config.toml
encoder_arch = "conformer"
encoder_shared_expert = false
decoder_width = 256
decoder_activation = "swiglu"
momentum = 0.95
warmup_steps = 290
weight_decay = 0.09
Rows from block 7 of the audio encoder of a small encoder-decoder audio transcriber, named by matrix and row number. Rows with one number within an expert belong to one neuron, the router's apart. Each number is 128 + 32 x the weight over its row's rms, rounded and kept within 0 to 255. All counts start at 0. Numbers have three digits each. After the name is the row's rms in percent of the matrix's.
Before each expert's rows are labels from the 100 clips, of 14976, where the router gives the expert most weight on average: "strongest on" is what is common among them. Only what is clearly more common there than usual is listed. The data: short read English sentences (LibriTTS-R).
# router: router (encoder.blocks.7.mlp.router.weight, 8x192, trained with AdamW), inputs 0-95
# up: expert up (encoder.blocks.7.mlp.up, 8x96x192), inputs 0-95
# down: expert down (encoder.blocks.7.mlp.down, 8x192x96, transposed), outputs 0-95

# expert 2
strongest on: the word "it"
router.2 096:132171054128143146142132137104171090131116156093072154142155105122160155083057143125115106098191142156156145056139078144121150113096084105180068146164093087135174157105137091132130138152154145046172089123185120177161140151146080158145166118126088182167169124095096126110133132089172110158
up.0 104:146121080084137166166168160150166126093148070108116141158144113209112118168117135157194079127106106160144169148159178142099125178067179148144122101151154056127155117108159143095088130160130107135099124096150061123157110128182093130088138147082139116117255164118100152084103169119179126142
down.0 105:111157159123170132143140126134129176143067147187139117167114178099080216075161118122139176140147144144180168156135074077110134127148170131124169118149164139128151150192084104114105108077144140063110111171174158113103126117148126153107128125075125150124154131187103129057106189086114128122
up.1 092:152134139081194119105173103132218112129107170150144157132103100079087105106124109149067080097149108121131102152103162072151128131106085070078093100104099152127135139116131066134133138147160181158131140105133130136157152133103146177153125151132110210108098175162091156173179138141167092111
down.1 098:095110099089088136142048131146145129144075124092148115192142125123092116116129098106118131074187190152125121114179115092111116088123116092125143184160186101070193056134137150133154126213139154163181111132105150127096076163179198158134141144156124079103104166138169135073106148182104131105
up.2 097:118116079133112157165161138173114182066166127134098083105131097069152138121132165098190141178112102069169092092189164119146148112161168132091101179138120113113173146119129200127140094140129083106141155183138103144106134136179125073078138170118151104164104070165152147091133064086114185072
down.2 101:138112120079155123108184109132165174086126137188098110123148147048142086083103130136149138141178131103179127128167142116108185080097124090122090150116125114154136134167140157099106129148113081132121160112068102109127121099145098113214122153131123140182114102157168116181117116182140119104
up.3 097:182135168177134137117168124210129193162085167113140141159187148064189176084083109119033117155121112123148110129122094139098112076074130102152212091118142145132172122145145160076182131154128126084118157079119121135158185157113140159097187131103104106104145115122064168163168155113115100181
down.3 106:085115096135174100164136209178096178114125152171119149111175111125185172118111144087124158121101121140105100133077112143080066091142170101119131159179115132128129155166076143123148109151168162129163132158146093122154091108097180184101156102085124129121185141140092097123118130130171144074
up.4 085:104154100128119073113057135186117175143153122124141137124148106113151093112084127162159140131085093138093188142147207126132159142099085133156108108175149075113179144155139048104197116166120142175096065165154136107152128164150122122122123104113105096189113098158111153168154136175173106096
down.4 093:081151157132127157185101117179139085084141109128098147111123127207106138165074155135142090132112161139134197132102096110143100083134139101117125152142114040128136105099154163140118131128110157142093109139128179178133087173181141155089114113085070060183166138124109140098165166078103151065
up.5 109:132158108115176096129078159104137068099174105144125121085131144195105125121149127118184089155135172122146114136102135066076102120091154134131142159149176093058116134100088148174113129152214160074151191121149104160123133190153156150119141120097174121112177115123132140169033139082144115158
down.5 105:156141116079121109111160093101111174127130112187126116188139091147095117101193139154091137178179067133038098128136132080174077099064116121133187120155167127141138186133115147141100102118161187103184105157112147130098102161130171150133115090158116145060123154169074090156115075129134113114
up.6 100:179141145110147109127168146114130154178147118119188130060095156058147168085129083099111117117189134092079125153106145212128091161107086175117106126138124134182036106173162143112107144125141119131137121085139082125146140120102132101134133180177115151163103119095136187094132124112142118114
down.6 095:087125162127162106121099157133060141173088092187126156088178194122132154152135104146154074076174148113144118120110133110094104190111117133088092097136028139104113122087122131119192083126117152134105125138092139123109162115143161121142138108160089131181103146110140202115168127104152121094
up.7 111:092177107119089073130139147162097125121154081098155127103158169090150094166077150155073109128155149102068098125091089196187090163129113167135106124117132150151116144151122131159098152088128147133137104182169153144193128129123131090167113114120161108162144136111140109134132170108137134132
down.7 103:210091110140157176108157102159155137116115162158138122094152100166115141115155218150173077160099130149138113133121148118108161098128123121105139117142114140121160124125153131159176133170161116171185139115134140126141073128113142135124128124114161178120172134134120143136165063119063116120
up.8 094:052119129102155136135142107146112127160146147104148157089170127100073152131133136186142071144106149115089060097130073141198076178143144111154135178159031134171154152124132094135152129158092109132071158174144126130101082132088109115108098074123130080113151146098160127103078128134122084134
down.8 095:135150119161141072103129102062078088101080180121072125149115146131140130144144118126126111155141118117150144181157085107120154113112117100150112137103107100122133085133079185120108095182134093164094097138140177121128084120120168167144088169135132151109112168076129182166137138120093152100
up.9 107:150110151091136102140140075167145187059083097131061139097092154133140099165114165158142115098104139075128097139193145124148149204145120147096155114179145188196141114131083071133090142110163135061058134107095095131165181186096142121119118143123092131088105157120087117136140127092136101144
down.9 101:088135162132114094105090111131171086136146109131109132115123158107089125162171142100106128163157127132108158119153145134080073190092077181077116149183079153160088156089129078190120145174091143174121117140125125058146155163108144127118166067157066103136086198170088099138130067106070111128
up.10 101:132173070082165116160121100154133073130123088123134066164085102104103131170179103103178107072121130042111157105122119126151123165112135131186091108116167122100135124108148176133071142097100095136112139164144125148137180131162091057064147138131112145143148135087094186107150094136147141147
down.10 107:122125140135121152087157143135073097130133200213120058141159101112126165166151149090096108169141116147107162142162138126148135149116086117122162109123069114137123113136098146101078183147159133072105154149131108141177112111157111130113153126137184153046133096117144075146098156196128052164
up.11 100:191149200108127131106121174086141143169103118138159146132118124142120125120157146145127059138130109127134084203091145204136116107121111139133086124135130155164153137142142135112169171153191128114155103101131134111179190128086068184083207119137078165062114127141118206126098111153093204130
down.11 098:150090141169116110170108168122139167154091121080158148092154175138085121098114139146125170116098104069084095119105156109083116192151097118172121129130125185113121184116124146132122156126136150147079118169112125141057112059113189125145180147086106121142130111119142095135121086122146173134
up.12 101:113101104129129207154106141150155036137145130148100114126141090125130146106183101148054128112175150171128182131130136136106145091131106168098081119135163105108132111062130074068138099149131218107124111149140114117125109097116072095065122163108087160120105156174086135086192145120124170167
down.12 098:103126088129126036073111125094140122090188107110121143143129104118139159040127122154155141121162147127065114140133121120069116140077106115105073149161139182138169155126104140086151119115183065190176122085139091149133187115123174113087157075146162206130104101132121163189114135134156104106
up.13 099:065076172130119157083172134137116124206162123155145111111110121060116105167092192151128158092168159120117163127150098161149120112117108106153104169103101114161134081108134070151095122144122083141166114148113130107115113219097120128118106130153157154176110072111201127107169143138135131168
down.13 102:137123099080094136108127145076108174105157082087134081120150128149102094133120149120168167087117114152072131126104157113142103236081138145117100159127138147097129121155126153127103110131161081118103060062101134107123106125178148160168121082142127113114146140128072177125167125134165145197
up.14 096:131101145137121146140111110115143145176127120174125164177128108118102124146154123141123114117100053133119113105169128158156064080109124115125161138059152070075135141124165133140071114124111105142132123118098078109140099151142132134075115118071132114103167128154113131131185102102111167066
down.14 095:091139026096118143081179129106142096131099132152113103141120137096096118138126144178115123147093149138150112093090157157116162049155120123094136117153155219130155120144119097158128119091139101069102118135117138113147147097108104185191108122099177124115119152132138088119170129120216121101
up.15 085:129161150135127110119150184146175106147116165181119172083127159188122119093113111125128138123148095085133152101123153123130177121123072128049121095076141129176122124128058140161158114124104134069104176110145089135095124165129107119147165124131096133141133171187130114139078165119125107193
down.15 086:175166132154037140067077151152115151169168142065107096072106177157126086202083155100128151097119110127126142114167142099136161117103131147109090144169126110109131140182092163105133095103121148158122086127168119129075105151136143129108089112063159142156129145117121157091107134169113127136

# expert 0
strongest on: the word "to"
router.0 098:125161150112174103116144125061177202199068147137157140135127157092113106167171120106146109099177129084127148122111118111156122089074141114163166124065112172173075114138116119153134151113143180170115115109127116138129159193084165112091170180141084095058093141122064160136124136108129085165
up.0 097:139124112140150091052115159105110084148108126178175127170097102154102124165055131134088147132110129095106177154074114116128155086092133112150161136178094078132119183123118129145132061108134114087123160185119140119182166172164113166162103178166153137134170115075158138120167112073131118125
down.0 102:131133117117157135118136092123076081113128112184082064100164044117117124105116124119177090143128124124171132115183096098138141170113119137122118160125157161130103096151097163136072102190138158184119089155150139162167149119109155159097119118134082109153120157153145169129098161059164125083
up.1 089:175174181092058153109066163121166130121149106133129157152125172095099091116111131184100095110133090126120131079091158167115161096087056123174104167160179090122071086055132107144100112133156118148159132140106109096157180147167147155104129160092118130183104155142074131098108112155126098167
down.1 091:132172137173148107157107113180114139120126075155173161126176085055170126144094165203150094159153097158090135158109149139106157069112154093121073105161091104124150157091190135179160135105124144143165099126157110196110156147105183116099073134133110138140133128162109111174066140111113114097
up.2 105:134158074153142124174145147135087094156151147157164180166084128139150164163139158183075086117174140050132139126122080127150140127069181088110151168143117147117155105097128183093118126156084097180113147082093120127158142163150117168159077142127092148069137133123134152163118044161101177135
down.2 100:113144087181084109108083060147131111163118135128129054082072120131112109121153164137133042107168140110119140201139115125111113148144081147139073129127149147105130133182144129171143128114195095139149144112093112125162131200114064116172156099108136148162080094176145111114171125168152203119
up.3 093:138116141153177068144097115146100142116147164104118103136097129176118170164130139131144200118157130125091161113156132103150107100090116146157138178101054238105099107125156123138159152104151113123134160150088154156164082134120181052140154075168131093114128104148093099075085079126112142174
down.3 098:147122208127077110138083147112147171121123126162165126152165129133067088139103147166141171128124157159140100192159091110113120105114139095133202201140105094179195188103137142154163126157108158140122128122140162119077089126066109139049160119177157143074138111120149117069105131160151155136
up.4 085:092104111148054073139056075085065188156147156070109086139182150096109129184135100129116124162137131110110198162090168097128136118119137130168076179133093149121161107101142106039128133121079134122178138164120175136178105150147156161071113130116107136128123135119153116152192125160069131126
down.4 089:063159151148112114112110070113064142128160137146109062131138050136146176075144157138090059144200125120141161148132098115137161173100148135112142101181177177180123113097134132090099111113143078156118150158144179171138112131115059118119102086109115101153135084096131090172136153080137101129
up.5 097:128129152104145092113087122130152150136093083129125093125127138156079165136136110094099154111168086107144108144165104098145156135132165152110125154087141165155147089100111103107104124133209104132185163100210122135113178050144124190166123117140122097072116096101147111145094132123134139145
down.5 091:088165140141103101101161140092104059125142116122125084152102195147130094140168135093142142138133123203097126184144103122111102072114076174077150110138128134126122179130153107188139174134138107167196080091161131110051124127093173144143191136139152148130127136083132085123117089059091105151
up.6 089:136136130151165100080194070122182127129105075112157147108090171192122080148085146118091057125127116136144147096140095112169096166100131147064149077109144092112130125095084108115118189146134153114107134072102112094153136149109153147081163125131096132080135172162132105084055077076152117189
down.6 095:108105066110151096117134133132150066095153190158106167152105096099057128155137081154108142088064124132146180078130149129137065118161143227149097144169157139143116097141141180132139135112122146146123178129147140105116098119082126158196103160132145115057107119099145117123184106098080178104
up.7 115:045129116106118129151140131129195172154186081133113133180138166135153150181142124138116122110146155060147181112148108104121125159094148117147062128142132117121134134185094093151110124164163151137112168120124138098043121196137120092114118120111174078121141126082176136136154097134182127086
down.7 114:136165107140157134121172087134085122128153176124101127137118106093082101122176165167169140114067162113095120110105131102131098161142112193096139152141149155118100160112083146096125128101116124079047095158131080141118078078098055135153127130085140185127186111099125087135107087163121178143
up.8 111:161141117098157108088116195163143087190153164151095142041138083100113104168119181104150135118196120141131122087091168140130130096144131188067117145081123210128132084120090102193120138145095136174142114124152168132170156132139090161106058126164117158101092109122132143099102076138198202128
down.8 102:105118095110124145138071094085094191096164084118141123204124109088164150134185142075029096135164132132099174083164070117141117086128078126099133134172117121142156104162117143093064108166147137152198128143156134117142131182124205133130128161127144137092104121145125106131163183066090116138
up.9 100:138069091076131125119102166121204123150167092198098140082117134129092121100091119134146154142172112142088127087127148136111090154082109145105112143136134171123151109092135098132164164173120105144162130140146125072117136082094146188115165086107127173145105172130126134175207106128069153098
down.9 102:072092090116099167155156108151118135131096117134095156089066120124104169085109148101125154162135146108099108060159158135089049198126144163170125190174128134114149152179116109114084152129132131114140077135133119137079175134135161086129166162088143119127138182170079127073099075201141139076
up.10 088:129148110109151160124139101088068188162101134110159137140131150126150125166124143158151154068089143122199080068114090142175143082114136128137114094134107174130111066087132144145103125133130166094079159092122088056111054052116084132087141180108138151172137182124113133100139140085183164103
down.10 089:114085180091120143146122136119148145111154143165173133077179085203164094161106098105112107104074129118119127120162115100118089158188181158173104083090149157159132088115127077136125119071141150152072179158127131072096140075122169158167145130110171152130099200068154125103108147182172156075
up.11 091:137150195173128095155040177146145107108153108132170149109111129111143074107099193154186129102079051127152088142112174099138141111120094114172119068145126106135124203190117165129141134111114088127114119139118107157115110150146121126098102112088171080188065143127128125159152086108106090173
down.11 093:136128131156110128153095131120135111184130102121108158125141105143104116146164140141110131172125157165121116140129175147090113101073105166144123168192126101134163164060145131205123067100119139218200121153164096109154135128176112129075157151077106122110164146146113047107144170104129117086
up.12 096:150121127117160117143088172164147160121082149139117141133123124119092171172223134123099181080201159051129171146115178058128137102143108109138115127058036114107142087109109136144123081102082058102092140091158115126147129096070097145093112155133105181103120126085085126159160094106163188172
down.12 096:084102141086119138104104128092118170142149199131116107112096079142174134156087127104083111106114166142069101116133107120179139099177072146120106073118146153109122122088120106120152129119156098163116087162129124146130117184154149139160097190137098166096053107101158126146185082091143063136
up.13 094:126123123117124133098092096234093144121105164119147110105163129180063101146067149105184109151107147171129093080169141100205166077121138118118169130108179101145141124128126098111119135109092117146189107150081165147113140122095172106108135162152195127131108168106087168066140144144084135155
down.13 094:214107107108200161108116131104123140178104059151153136131168116153124086096120122151157090105099134136119121119141169122160106181105171118159152130155115151139119143141164131146086166141126139138094077121096099145133175171153128109128182111119073110110107139095126109138087169173110123146
up.14 104:145145182061114079181125118176143145152080176088176111162103164093140110130141093169088180107106152112114114087145128101109171164086156090150132116144160139130112150118147166118132101149145085115148144113136130162131219105147150134105123144109117153139126082117082091113105177118110087123
down.14 109:071130145076130115124133167098137102136118109122165132167157167218167102174129112110044169099121118169106170050123097124117189125170134125087126098130097153160133120080165118093148185068154123115177158083099132127128110086115140107168112124116145126143146144148139167082138118145158164130
up.15 115:132134128113128147109116101142090113112130134159095150117096122123081111088097130121133099114155108103122178116200124092147139112133175166115234224110102172149105159094119155100122167123130126150153166169110104146119123036082133129111128135148104129116109159106164141109106173147143134158
down.15 106:146180133178129169153098125138132129091149118120121122144124121156166095072076121161143167117124106083155105138112131074112168170175121102140145119184107126121079184165115081122167092123091146099134102140073155083083196128072148149178195109081065174142164160114118143181114118138163129143

# expert 4
strongest on: the word "was"
router.4 096:114145135145138116099160085125107091149127126126117071116146171142120135192115140132073186187137113084106099235132096132144116165125099170061106065130176105101119161119094136158111096138110076152098104159093176050088152067160132084118100143128151121167144109123163102193105112167192158131
up.0 111:067091115092178131144161115127079120120131170127129153182133101125117143113114110126083156147082112109134175080099145090142142115145121169129138127194062119132165090143141149105120137153143113107178067142085126121114129101170197127104131177121174125159095128193190124089157195060084107146
down.0 105:083142123140122115164123114045136119139120080168139164129121140141141122114151154106102124143148128108072149087167097091075098157125130205140099172202081162066112160181147107118126189099092149095133129157197138108159197101156148093125091090125153106087131094136123172072118101195129106102
up.1 107:151089092085141125145095143133124141109127126135182209142154203098122118136128076118140176107197078093119135048145128114103181146085117130164107148124105164100059105155111163130169172120068117148161153142163195110099176099162157169134147128088156141155064133192091109134119139100162064093
down.1 107:212141149136131170128140135103152173130070113118132166151134175105141125105163094094139074118153139086082163084111153142108114124175091098118104104106115159111148137055124154133160214161131169120180139089150142196145161142081146065158121124104159120126101115143107092131113156092147132168
up.2 097:149113114044158152108144105145127059082171097147147163101129136181162091146140155087123084159111154126126153118099048108174156089152193087093144185107174128106105104166183184164113174094130106146062120191117123136126097112160134159131132124098113131147122144136157129065147183134065122147
down.2 096:117104118099196125121188116091119108111145214155101114191099120095138137117122131113068102122204157173093063112094097138186134078165111155133126150099117059132116147119190143171184087184113115142099068108130121107161131094144166127087125106176162111143179106063125101131094163131109120103
up.3 107:119095151130212113161107092145122125148094183144143134144129146196134140149134139170119152127160163135090086095095124095187152107106117146138096164131092150145138129130140202078084141074113079179129149134160146134185115171153146034200123159146071180127087123126095099056110175160101140160
down.3 104:095125100181139096159153115122078085139091121166127106158073094131126140064110109172091134121143171039107140128124147109181065119127085130193101136089185078145159117132151207121106116163138080158148113161155147140187199117087098113132142170143084127160150143160130113145082151125131091160
up.4 098:070127159111056154109081109163103084160189145140054136127116057122121080131098211103079164177128202137100127145154160151127137097107181103124096113093149163189132124056124188149103094144130085125141146084081159141124111165066132137121129089112117110185143151125183083167159137147069195147
down.4 101:103171078148110091075153109158133163112098138109126129127109133131103138195097144098115079094155162185108157100145080126191174081112182089128154089149138141169255143083103090101151130152107151124186080132128121137073118143145098085110148102127154200129139098112154124171167104139105112170
up.5 112:140100135054088146116118138167092113102139121113153136110091146171089098163115108080158112153134135147103078080120129171097157188153162075130131086117153129106119127102131163151170071177104113154122205066089133077155154114098129126191140110127080100120168130178246134150149092120118073070
down.5 108:098149146083113146116098177143132155127167112158146134082113183181185163136112156103101075192073111125122097135072117105135142150125142087093129130090164135164116112076108140105174096169082146132070082106116140157141162093154066183102198108140153154089179166114103152123174154077099073145
up.6 108:140120127099125119113175121144096152175152151110101091117123130107073100150135122135098152144105142190110078118119107141138116152121187159111156108113069138115108135106096121159172176153150081112080139128126099086129125101144133117128103108115117129079156130235136078105116072109139176131
down.6 102:092110100174095184074091119132124143139163148077113110162141144142137098148139205081164132165158100162047145126121112169157141122108054138174184156102106138142144150198133127161153092185050105064142082118049102195122101133068114107065144134178130131162183112144107127160144117133135150119
up.7 093:133149115087110092133126097110138151117128098136165097077080150111132174155161153154116052137112131084170186061148169200177037158127141168062128113159100156146120100116132211104110115166155169083137088103118102093160170108160135118101130124189152138088153124176099158143169073106119123146
down.7 088:132145183164116115128156127122078131148159095163125117146117098071115042130199140082135128142168119162197171155115181133139110124090181100126130110121081147150137152054167083125178114115087162167113138175159092119134107148115077120132090109081114086143131112151157142179131152110168102167
up.8 094:162074116136078160088102100111056116135122083181157109120188134076174147098110153142130159089187142133145149123139111138193192068111147125071131133092118132163124111078110168155090122166177126176119147150134102132098106148152130098103153163106146137145135120130114065110067184181136099179
down.8 093:140062142079077114081111113079114084105121067102070075192108071145098094067163185139105115153202083126132149092154182126135162142152161143145145174114122182114113091114151152156139078080150076112165071084124112148178113154128171156108182157101146090142109141154152139109118108166101118134
up.9 094:089090133160127098162178124101114178170068124114098102140149096126172155124145144041106103172167106122147194161166121169033121121098183135153130143158125063121182138154143155090125092169144134114072135143160113137118132174162131106108138134147117166152144102148139138118091120134138110130
down.9 100:130151185110132165167158158148117128099056136142100143125133182172165066111113172139146150070109157097150141129062130082105157168135064111124123145109126106141129199087174097123123102092086095057106131167100159179074169097112100143089153120133168098135110147138162160133124119128088177081
up.10 097:127097170106127120111114084149139123092119127108174107064167105112118122094132167155074108155063079096141104160164117165056125091174107165138144127138115106080042103154171154129114146221106160127118189192155125141133080131175159160102129108119123123080107135103097196099095096117117168103
down.10 097:098162142170091175154153163157172126126143133183114106101133166137147169117120150103129129095063169122099108187115108109138122120123123074093165091210113153139122165168070133145122122209106116123124120185132144162147065082080121136162121156116128099147136127203166125163082125125129110127
up.11 098:181134086094115089122100132094128140165122091147138096161170173139126156164127160137127111119118135083132129163069152146126154110095170170105139150165177152128139150105157104107146075136188134155153117117137068132161117127167198115173121112055099047084126107092181160119099116109115200129
down.11 104:181143143134094155143191086107073134096123098091102161136124150111121154172161157140119157112119107101072078112195124131097111103188169144107133140075123167051148106086110127121122145086170140146172117192107164125187087141158107052165074134079154126141193166161166218126104091109115154130
up.12 106:188074152116143100093149111074128118107111179095144100117121100117099134085121147137129109142147133156102080152108137056150138161141063136105144115101179132062105150106135154111176154142103052109167135156125123071133145086048128108125113152181148154217194120175120134183176213144054144168
down.12 106:187094122105166083164158173146115151119089121112142116145164219135126095148083126209086123124132114125087101160114101091113144149125155125112104119140112149105120141114126114142149152088064150121105152152110109133144118105096119089167102148105090062136124112089122175095145158182180227111
up.13 091:101147153088091131091153180138160182118128151099169210151138096080105144175165167157127132123136119053172122169110160085119075121104115133123175133047110136122142133118138145138123110075108073174088116147122120113118205141108075098123161170054110107104145134128120107147131089133103163180
down.13 095:150140153122146092128102121161167166177137086123151174070087124137079117181141051058136162128141146102173070115148147126112080111076126127105107113137119142107201150101141151050156095178191118116119152097144113107122196207112187144151162102084123107156132110137110131109086116145077148114
up.14 091:152103169114102147135100150107111143173126116141209080134147110104086113145107133093202107121110154077096117119119059155120117163149073083189136096147146173174108103132141044161150153113087142140071089130075145124129145085092114110114119137148110180067130088157075188099138148147151125156
down.14 098:131134119121093070106082100080123140127119188108190174121147085124189144120151121192095134134191124158112082141089087091124133112122140173136145162144133095111144156192092106163165118082143174140041182135148120137133109170122122123090078128090119106104123048132112121144162172086108127163
up.15 094:177097072168105105117137157134105152123065103130155132116130127113092152120129108080098104192100137130105186135204118135097127127164144164092160111131148119161101111166071142116109132143079166146193153178083079092108105109132107137114161121094159134119125145127168147230177101116091117140
down.15 100:134103187157114154092084167109078140138127138149165117156066161164125155131109082099144110109076114108120169154151130163083095191181197069134117152161093102118150183132121148143100145147148153114117148103092082074161139084178158159177096153155148075083107154109164150102131105148156185073

# expert 6
strongest on: voice: male
router.6 085:209109105152151132159146114165160155121110152150096147172084152151178117091072101148064046085147086078161150108128099108127145170121106139245103174095139131167176122146093162068117119126079157099140140159112099078139160108098145068162176089175131132137142169132119165129112122088103126205
up.0 134:128135095113137139141134191086110147150111130143126093160110149118122108078077101130142130127176139118111039127139094177171123135097119142137112102186143120092172183156129193132114121145136084106119152078146101048192150053159104096126131171130142105121150148083132052140077167147165114176
down.0 130:087117160090170134122150143120121114091137159175104118157136134121141152164074102150075153128146145048094066103086103114145126167123126146110112119110144098179152109061139124185116097149173096075121134184184097115154111126155129158138144133064132139165181107182089094083168187205155190115
up.1 098:094158080117124176102076100075068142168162147144117130117130154175134131144118147133131142121091113135143178134126147160141160132140087065145149123118125119147109129146157075157156124114085060128134104125113106107092161059165105094116103121144112160160141152127095092105130204137186159138
down.1 106:090116126116107141141062166169110116101107147098152174091104097139167175105152125161135148197123141121104189103109113125148137068121086144124118156133107133060102195083103155097101111097108130072130158141162133139083101103153136088157112188152150184094077112124113089093177111085149114098
up.2 085:126187163133166108117111087136163181087151129151109071129098122135141137127169077190146203132076174068130126129112163081169078149039128053125116167129122107135168145118108138109126173146135178149139133173145144115136075127082101106138097190176102107087151126156110132090122078116127138111
down.2 082:147120127128134100095159057139087110111093113107136064134107109210092153138157123127084122098158115140156155134092134136100255138082143149127146177114140142234105110138127130071089117127164177094100196115174152149115131163197103102144182081157140084146099058161091156098101127103136105170
up.3 123:107163104126129130169122071117182130106052081146090074076151140123119166142178196162190173162137130152128131169142140111105159140148132176142109057178100165120151106103129109082154123090130163102102130115103162118085114126141091151105172149102085167125116128116112120159172119109145186132
down.3 131:067107161111167082140174054137183157158116100170127116116137114110092142121096147170142160161099172120143067096172125077125115197158192115054122146149081159119142112108155118069129145144092107188109169143111144134138103204160100161102101121097065132099151121129122125121145118142139071089
up.5 114:155165137121147099140168156150135121105093164108121143162128145107081151069085111142144073122099072101077108083158133166125133192147137096112125102149061131124103125153113046080147164094163179143158111125095121152136085169112129183120167146119073150090188141162106149143141151122117096172
down.5 121:135108156139134138155125165099106173151131058102116201108197109113146117151127156105171134093108162110153119098085140101101145113119171094136124095148103161160127128165134053160133119153142163173103155168106096163069118125076094093120169088109107152139168111119128149136168153116104115091
up.6 111:112114120156187152075115143051096168189120090108175083142141155125184091205175096147120132121153100139155086168116078142088123193149131082109144121097115122100072144116138062181129120103112113142117147128101157122155128150173129129125175092181142142136135081047152116174066152125122107135
down.6 119:103140117148114007116102128100101078180126102157170074156108162130110129104133098182098114179178152090174123112120159128103076101039168089102082159120157130137130118069136121120129142102118141166084155083121161100163118132115204161137147121145123175132111166052072124168089123098142153142
up.7 118:123139167177121140063126202164146069115113165078139111126115171171139061103126125110158109112109117177148157117122115136190057106138146074068110094055109137175162119119106136098121137107181160132197070146126155190100111113162146108072104132107170195129119191105119138124097162079148161164
down.7 111:121089145100161140121090180124111049194111120153183141130128126098114132138070130131127153113128139127148059053084176184157119138172139061073161128041132159121173196165162114135175106149140103112141127096158120119140125089111113185162120176174152134100142114086122117098134114105069189080
up.8 009:083061070115126132119111111117150147182130146158153095070126064118142102165094121094145132148093125114120142133139104120104153093125142120116175143044139145129121155139157094168102143182190176135140179083148059126091132133161087126138088170062166148154109053130110168074095150108058169171
down.8 005:149187145133106153125118123135129092206102175175124155142110070072165085157117101130129095136203157110091186097115179112111073133144079161098156184132100126099083136076107107137178121177146113162124062154137109141147095168155116128120169114112168117156078137156106111092152101075177072080
up.9 116:118175161136101138109093096118132095151168192099169125169149104115093131138127193129074123116104129130122147066092098097166094142119094139103127074112144116138119158126153168109148129153102100104068136174135109154128135166141093116059134130100176082152227124159084113102081154116096105146
down.9 114:134194138075102116121110131116098066140087159148097146168126131126192109106151141124124076181118163120083119090137117128100116089176103173148160138140122058066143166135111106097140129137141177112165069157122155151141138185147129124096161081119143129085198138124074168144142068084139120180
up.10 084:174115174151146144192172159191043126107128117166121132085149128091186174146095111091055097138106140094110172152155151136132100128118132128123141075194082142109176108096110158081145112102043184100084190170164155140169126165107165110146142143122114117111129152115160126096106197167158080128
down.10 079:163152127131120136153170145154148107072096123114156167127098105086142113099140157137163109119107075163187089141153160143162102109098140177135132123067096249103152117131180118163102107117176142171136093120133117092104145038145147146083099178084068147129083068129142149091166145181126181147
up.11 115:193140126085162119096079134175055167123174130178107078130111119138143106126042089081093090082106165144114084148175127147159196158108084079113123166170189128168137115146133107179137166185100148100052152151157177165130095104103153121161110169155135127123145115146099124064095145123186103133
down.11 103:062157139162096171114144125083087127126162141063161120124148127147085183156166123158174144145150127123079153080155107111100149098125144160155143096160139126121108126125130133122128103115136112106123103093082198094082142169085062170141107166142157036095094181137116198125106122083088100139
up.12 089:139072173087173064081124138137099136112159157120053145103134189058110152084130176153141119069094116151181149174106147092145098123075112138121143070169141139143123180122163161139110175138072112141170134117128180165204159195174142130131122150162082130128127144152107152084089088122145143145
down.12 096:144114114089190147102149135118140072155089126190201164057117172162089123122164171138110099103185135070123131100155161071162070125156084084117144096147087068082112085165180157108130136178136120179189090139166118151185094100166108134131105144103130160070126158114117128160130156164072190102
up.13 111:197128164148052135154144154086133168179141156155116195101116168129129160100143124082141159143087136122098126091112111149160133126083146125147162186119152110125145105081131074128140144068117173198181113113135086172135187142068082098163197130158141123090134096160177145118109107133113086157
down.13 115:157082155100089133126113053115141080139108104120168136207095071108145101114154143103104139130126143161105125082110164135120158109138091144109156144112128136162062111157120089124164091149102046170167130124094107131130111130100091111133177112144158124157088121156088111121170161120124137158
up.14 096:129125086122168139160142111193171165108119126118094082118147136136109128111080097133091132124094130135163171133178147138105166193136103127142107108150163161147163153163075082175154125188130138121108156109152134091094193124134158152187160142147141086106131184164063111147104101148153066145
down.14 071:080083111113106079113097100103091134126105161169102160156123141150176130165066147155072099068186127115124122126134085144081140133089074160173140094138121110170115142136101158102167140140176098107101111122120111127080129197121174124145117098109130092195105199188090140159101118151149133173
up.15 094:167170125066128131065135135105143097102157120140065125107121090104120111158112176117105100176113131124105207093066114139159150092066091136134098142122178173130107170167128161113130149162135144108146146089106136101170113149118113115130136073099127085171115107168132132154139166175092195102
down.15 105:135173145108075146170124133134105109104188080155091190212098126118111080139168128111146085084100101158191110160167092128125162116090161091091146122106190138171159144099176066127114118153114112079109140109070113100135165111195079174124097114081081171106173185139156138102167138116138110123
up.16 110:156074107079178160124140093149099195081130094110125119124102121191148122135069088093087083077122115142137194085158145136149141229127118148166127159160174147184180151161107146174121156151126107090108097138182134141125119115125175163175146122130126130080097144183114130112133093134101119168
down.16 076:126136134129092137096140126142115092117097190081111113114114165201140097100134100128118115105079099153168159161161105126108141143211108229114126120089140127160122171181085128129127176136152113139127084127142148089112156124089172117171151134132174097156116130173056143139054083093110139199